python train.py --encoder_arch="vit" --model="masked image model" --dataset="photos of arthropod specimens (BIOSCAN-5M)" --train_examples=97500 --image_size=48 --crop_scale_min=0.5 --horizontal_flip=true --translate=0.12 --method="mae" --mask_ratio=0.75 --loss="mse" --encoder_norm="rmsnorm" --encoder_norm_position="pre" --encoder_activation="quick_gelu" --encoder_mlp_ratio=3 --encoder_head_dim=32 --encoder_fused_qkv=false --encoder_bias="none" --encoder_qk_norm=false --encoder_parallel_block=false --encoder_inner_norm=false --encoder_drop_path=0.05 --encoder_patch_size=[8, 8] --encoder_layers=16 --encoder_width=384 --encoder_positions="learned" --decoder_width=128 --norm_pix_loss=true --decoder_layers=4 --init="orthogonal" --residual_init="none" --optimizer="normuon" --muon_scale="match_rms_adamw" --learning_rate=0.0035 --momentum=0.9 --nesterov=true --orthogonalizer="polar_express" --adamw_lr_other_params=0.0011 --max_grad_norm=5.0 --max_steps=5300 --batch_size=256 --epochs=13.9 --lr_schedule="cosine_restarts" --final_lr_fraction=0 --warmup_steps=260 --weight_decay=0.2 --adamw_weight_decay_other_params=0.05
Rows from block 10 of the encoder, named by matrix and row number. Rows with one number belong to one neuron. Each number is 500 + 50 x the weight over its row's rms, rounded and kept within 0 to 999. All counts start at 0. Numbers have three digits each. After the name is the row's rms in percent of the matrix's.
# fc1: MLP up (encoder.blocks.10.mlp.fc1.weight, 1152x384), inputs 96-143
# fc2: MLP down (encoder.blocks.10.mlp.fc2.weight, 384x1152, transposed), outputs 96-143
fc1.434 085:548375504474530432489499561418470508534577513523575534608525481482537470582496527518404458443498530489607565538468481551514608509543456462491593
fc2.434 089:448493505444442617459427440529521412516530520578470533494462435489549451495534459466639561497507550570346427517527543479551517546496500532565487
fc1.435 096:507473445512541421450540531432390576501572418538450508509463544474544490501555555435492511464443622528533537583623514515485527485565443526443481
fc2.435 102:465447587467428585412563501468522487443416514539412500432463483497585473485460552436447460440455466510491451597485504542537529573587504494502524
fc1.436 096:543546464450477376519521484455557427586457477521448475535510399514569505555410480473431592432485490554531505503572521533483528560518448501491549
fc2.436 088:421488415572460485461473461429471533407506559557507463504576468466437463425536510479513549435529611486547454483523515580408498540449546478543474
fc1.437 091:452522505486567447566516555497445540527390414489417449394463450570452512493488536515509548458492500538534443456481562422459484568454408480518579
fc2.437 088:481472499501506487553501448429561494485466556477497476533428435485340480477490475539540460504454421538535447459491426550482481554486485530570546
fc1.438 099:551523538438564498438502614617550470533526446401481547402594721480574484497570493435450579485463601458429549447599514534523547458483433564556502
fc2.438 087:474437509473555522482436400546514546479455569463489457579370447444471578523410472528413440603591488506531550534439519462540525503535567427406482
fc1.439 103:503455572521475385488521486427558535531492500487489491471460552589482552518418540501447493594498535434461577528460472495502563479641515543478466
fc2.439 119:511501531397560445442431438495495586511501475582547443459471532458426619517540489484519484497491474516521478550459497519460508572509487519549593
fc1.440 096:429481551462553495509496446476635532465432493494583506507465412608402476408508454432456463452479479393517451446468480493444463441555506448522401
fc2.440 068:444496457545479430438605448470447442463509506485516430455554550581478379491487543452538502444518504544555556506489587478609384543437473524470511
fc1.441 107:578453494558498556540505547545437544528468510527459580573498463584539424501521538548435521550462540514466545508465498468526512488511582446529541
fc2.441 142:443430520535563557508494521508508542547545551484534500541430477520546425503579475515515460484520459547467427490524435492434536542578441586456551
fc1.442 094:538541506549506433561553461572473518578508539474491448527554497378534489469473519459500554540530456533553502505518491531422551559497535465520556
fc2.442 101:526413555516464540499488471465448410466504422551522536500518559405490497559520539522529574530583475501414545567459559507550406431553518481423492
fc1.443 100:462476526599539494372471514463492447444470439493471480514489487419494414491565490493495543518407596558546496498477458490589426443632475553492488
fc2.443 087:484510463445510426413498474455507423463522596598511505507493541484462486595471519462475510496506473502455531552560439485507483482573463480454441
fc1.444 095:470542416431516429471462553469481475553487424474490461522490494403511488421566549437403493491488581418508473441412522513499530594526474462435493
fc2.444 083:459562394483477497465444427451546520498436554444509442500508460542434564470473528505527513511480588510459513497559541507469547476452498576556507
fc1.445 100:429431451532518632480524509456559611488465507445511512463605464553540528510491486524476499463508586495418447380533539541557465496421567581571570
fc2.445 081:562489493470542373476410463498447584479433419535510595513568451540432482477457464506521458438451484423530459455467505486474530416562447574457403
fc1.446 102:536492642504473480565518468491395444483455487541496485554469535406563455457432418588374470523452534468443562478532446577443449577462459485445466
fc2.446 096:481502514524571471500491513487520526474484507523482428509535558399560435467579504445522508541563538463471539515463532546496554521518492467499508
fc1.447 096:473537508543524477517557493430445463500474471481500436461433467497411503462470504550432391520458529454511503471517475503559478408561536468527426
fc2.447 114:553401568486468515515535495504534434515550534431435459488433480374552497591501567431498495499398504506548495440538508500476524438550556495496479
fc1.448 100:430532511594428590370461436516537590480477615493453511467529503563557536501436476411474498502516501490543456466529527477505517549485478539479482
fc2.448 096:546521534579539560589488465569500486483469515450520479528376467417475516490549497451442428498585547568512484449506560530581509479576472522487531
fc1.449 103:542361482510554554545552533459495496464525570510535469472566521455502514539511405538515423497462447430518497548547465573525448383460469501508509
fc2.449 079:489539571440472452591467577487548371467516517529489511490470548450527575470528494596551490401460492487506492513491482421508559546574566546459601
fc1.450 099:558580567431581517509607426509520449483557551555584459611520547441436437510504504493568505513477523626527469513590460443506458458473500528481424
fc2.450 147:361603464491539436512438416445484535447439534540461530566427522464489487415560498399564536503532426474486454498495476556454500555466584509498569
fc1.451 101:495423436565442403557564406451440449522466519623466461497468471530413556507467480559524479456517566547543638392412485515448478442570499478529531
fc2.451 105:560599556500366387578485505560533375458517543498426515480459452445494590490540507436536486517501514556580487545466485496517485487451493445434548
fc1.452 094:487626544551518534458538464440492588515553486398521550487502500456495506516500466464488562500520549391610503411503542468577511496577553476461521
fc2.452 109:544476537535450466568463480517545480537594557530493535535560554489503491529596492541402610611505448532460558538544514437451481439460603445462564
fc1.453 102:423563542489496586489523534499434527516466595574421522542441507565515543451561483501505517460595536590518394495523504558555474531514508474548509
fc2.453 107:573515569498540556452456495536453510517557470527536550500423530533450540521523491603514529487522463454440522477526542472456496434632498521519473
fc1.454 102:508508469546486544529576404589479541464422474516430531522531497469512431516515459478420477501550552509528527487529470458484497486467460461464478
fc2.454 080:484486596484454647494520535580521480407446485475483484504435517472485445494477514551545438521580519497446546540468458583538432537622434492575473
fc1.455 113:567493424488494486525527513455448480522472459434512474490557446532480416460502598408472478552547540422557470486477581561449471452505497538508483
fc2.455 134:565493491499496491459567489548572523545485538497512463529477458477538579515517536501519635505470499450496414453480565497471493520512461596510493
fc1.456 100:544446485537529398530582486533399453545569444481488561495451563692504511476430607450498485536504461551518585463532484405502528542546458527455470
fc2.456 096:576404523554454483530519519503428497427472578411549518461422467476538376546532559526408443528442476582410463462447466533562483505547479486516534