{
  "image_size": 48,
  "translate": 0.12,
  "encoder_bias": "none",
  "encoder_qk_norm": false,
  "encoder_inner_norm": false,
  "encoder_drop_path": 0.05,
  "encoder_positions": "learned",
  "norm_pix_loss": true,
  "residual_init": "none"
}
Rows from block 11 of the encoder of a small masked image model, named by matrix and row number. Rows with one number belong to one neuron. Each number is 128 + 24 x the weight over its row's rms, rounded and kept within 0 to 255. All counts start at 0.
After each neuron's rows are labels from the 100 images, of 14848, where the neuron reaches its highest value: "patch colour" is the nearest of a few named colours to the mean colour under the peak; "responds to" is what is common among them. Only what is clearly more common there than usual is listed. The data: photos of arthropod specimens (BIOSCAN-5M). In brackets: how many of the 100.
# fc1: MLP up (encoder.blocks.11.mlp.fc1.weight, 1152x384), inputs 128-191
# fc2: MLP down (encoder.blocks.11.mlp.fc2.weight, 384x1152, transposed), outputs 128-191

fc1.463 [151 157 133 135 115 143 122 135 120  86 105 130 108 122 146  94 106  78  92 132 116 124 160 164 106 134 140 126 103 144  96  93  96 112 113 123  76  69 135  79 126 115 161 130 123  98 168 152 132 133 141 141 123 190 125 120 136 128 176 119 105 133 141 145]
fc2.463 [128 173 113 102 126 152 174 138 123 182 159 162 184 129 126 117 125 137 122 120 146 162  96 129 126 141 122 156 147 116  84 130 100 122 103 132 105 128 127 164 116 112 106 147 138  86  90 129 104 107 123 115 139 121 129 109 142 140 106  95 168 140  99 115]
patch colour: pink (87)
responds to: order Coleoptera (72)

fc1.153 [129 141  71 121 129  93 154 173  66  86 120 137 106 106 133 137 174 121  66 119  87 128 109 106 164 129 120 102 137 158 151 154 111 151 126 145 143 137 143 135 140 135 131 129  90  73 133 133 100 100 143 135 112  71 141 130 123 128 141 145  81 172 107 134]
fc2.153 [165 139 152 102 136 147 126 140 117 185 100 167  86 115 163 168 121  70  95 123 110 138 125 137 121 134 110 148 127 113 115 115 127 176 107 128 153 163 147 118 111 151 145  96 133 122 150 113 116 144 114 129 124 167 104 116 101 130 112 118 124 110 123 137]
patch colour: grey (39)
responds to: order Diptera (60)

fc1.759 [128 155 119 119 131 110  84 162 165  92 106 142 125 120 129 166 154 154 111 145  99 133 146  98 129 123 176 149 108 137 172  99 107 136 153 106 142 110 133 101 123 146 129 101 125  99 129 118  99  99 133  91 128 114 125 123 146 105 148 137 126 145 139 125]
fc2.759 [124  92 143 168 153 119 140 118 122 134 114 106 122  99 143 181  99 137  86 128 123 121 144 169 159 107 132 114 172 132 125 149 147 158 143 117  99 135  99 117 139 154 133  84 123 125 126 158 143 140 140 166  85 118 169 137 115 145  95 106 128  89 100  87]
patch colour: grey (70)
responds to: order Coleoptera (48)

fc1.193 [ 93 130 170 117 139 117 104 110 130 173 154 143 123 132  97 123 125 114 122 139 138 151 124 103  99 126 125 136 118 165 144 170  92 136 113 128 111 164 134 149 125 105  98 151 109  99 131 150 145 128 137 141 113  84 170 163 149  91 119 116 101 140 123  91]
fc2.193 [ 94 142  96 110 142 140 111  99 131 130  94  99 128 104 150 126 153 110 141 117 102 135 117 144 157 123 101 160 113 112 110  86 137  74  95 112 153  95 128 155 104 148 176 150  93 137 144 136 135 105 129 143 145 102 113 104 125 152 135 113 151 102 137 144]
patch colour: pink (91)
responds to: order Coleoptera (40)

fc1.499 [136 110 132 121 112 114 121 119 136  89 159 134 162  94 117 190 122 131 105 125 122 124 124 129 142 172 139 142 140 110 159 104 153 145 116 134 113 120 158 125  71 148 146 132 118 133 109 141 111 139 157  77 123 134 134 143 118 155 152 137 156 201 149 136]
fc2.499 [134 179 118 128 115  77  85 150 120 145 127 148 114 153 122 130  66 158 150 177  97 132  87 112 127 126 141 162 126 164 118 150 145 128 122 110 164 174  72 136 156 166 114  98 137 137 113 134 121  93 112 162 115 140 139 125 133 113 149 138 144 123 144 167]
patch colour: grey (66)
responds to: order Coleoptera (54)

fc1.431 [165 140 149  99 161  98 125 125 153 100 119 124  98 121 136  89 113 122 136 112  93 110 143 160 110 167 111 130 122 103 117 132 103 138 140  79 115 117 118 128 149  76 122 127 111  93 115 147 116 138 149 136 156 131 111  91 144 128 153 123  85 135 123 113]
fc2.431 [117 110 132 112 128 128 100 177 144 109 161 148 156 127 119 121 127 124 147 127 127 210  85 116 146 141 138 147 128  99  80 136 158 140 121 156  46 169 129 123 131 103 151 109 128 113 166 108 140 103 125  94 160 110 167 155 150 111 126 107 117  89 156 136]
patch colour: pink (91)
responds to: order Coleoptera (45)

fc1.453 [150 134 108  88 151 147  98 167 135 131 136 151 114  80 124 135 105 155 130 140 147 157 136 152 145 121 134 135 113  99 111 152 124  88 126 141  86 121 126 104 153 160 124 129 146 127 139 132 154 151 111 140 131 150 118  95 132 137 140 104 145 110 134 111]
fc2.453 [110 110  92 145 116 110 113 102 109 133 127 115 122 189 149 139 155 133 144 125  98 128 149 173 122 123  99  82 114  90 164 122 107 141 147 120 143 177 125 136 103  79 111 139 136 160 109 132 121 107 105 152 119 144 153 174 130 121 123  93 153 161 110 136]
patch colour: grey (56)
responds to: order Coleoptera (36)

fc1.291 [133 127 151 149 120  86 145 104  88 116  74  82 123 116 100 145 114 119 141 169 109 150 141 122  83 136 106 136 159 111 112  97 162 133 122  99  90 159 157 131 110 126 112 117 146 111 152 103 111 152 134  85 113 141  76 119 119 144 148 128 113 157 126 137]
fc2.291 [108 141 119  97 172 139 127 117 132 127 115 140 118  71 118  88 116 113 114 121 152 143 149 139 162 131 140 134 100 150 102 107 169  78 123 154 142 100 123 178 146 178 133 124 111  97 100  47 141  98  97 122 128 100 130 125 113 101 110 114 153 169 145 130]
patch colour: grey (56)
responds to: order Coleoptera (37)

fc1.2 [123 144 114 148 143 169 120 115 101 126 117 116 109 122 112 115 121 172 160  94 137 131 154 152 133 169 103 109 178 134  93 146 161 143 133 147 159 119 129 136  99 151 154 130 110 123 123 131 129 132 117 116 108 144 113 143 111 106 150 150 113 188 148 119]
fc2.2 [117 150 121 109 127 106 145 149 146 147 172 133 157 144 190 126 107 122 149 143 135 180  96  76 123 119 122 163 114 129 126  96 101  91 111 150 131 132 118 129 152 136 118 112 149 125 156 138 123 122 110 172 130 127 139 160 145 156  90 107 119 135 118 136]
patch colour: grey (36)
responds to: order Coleoptera (36)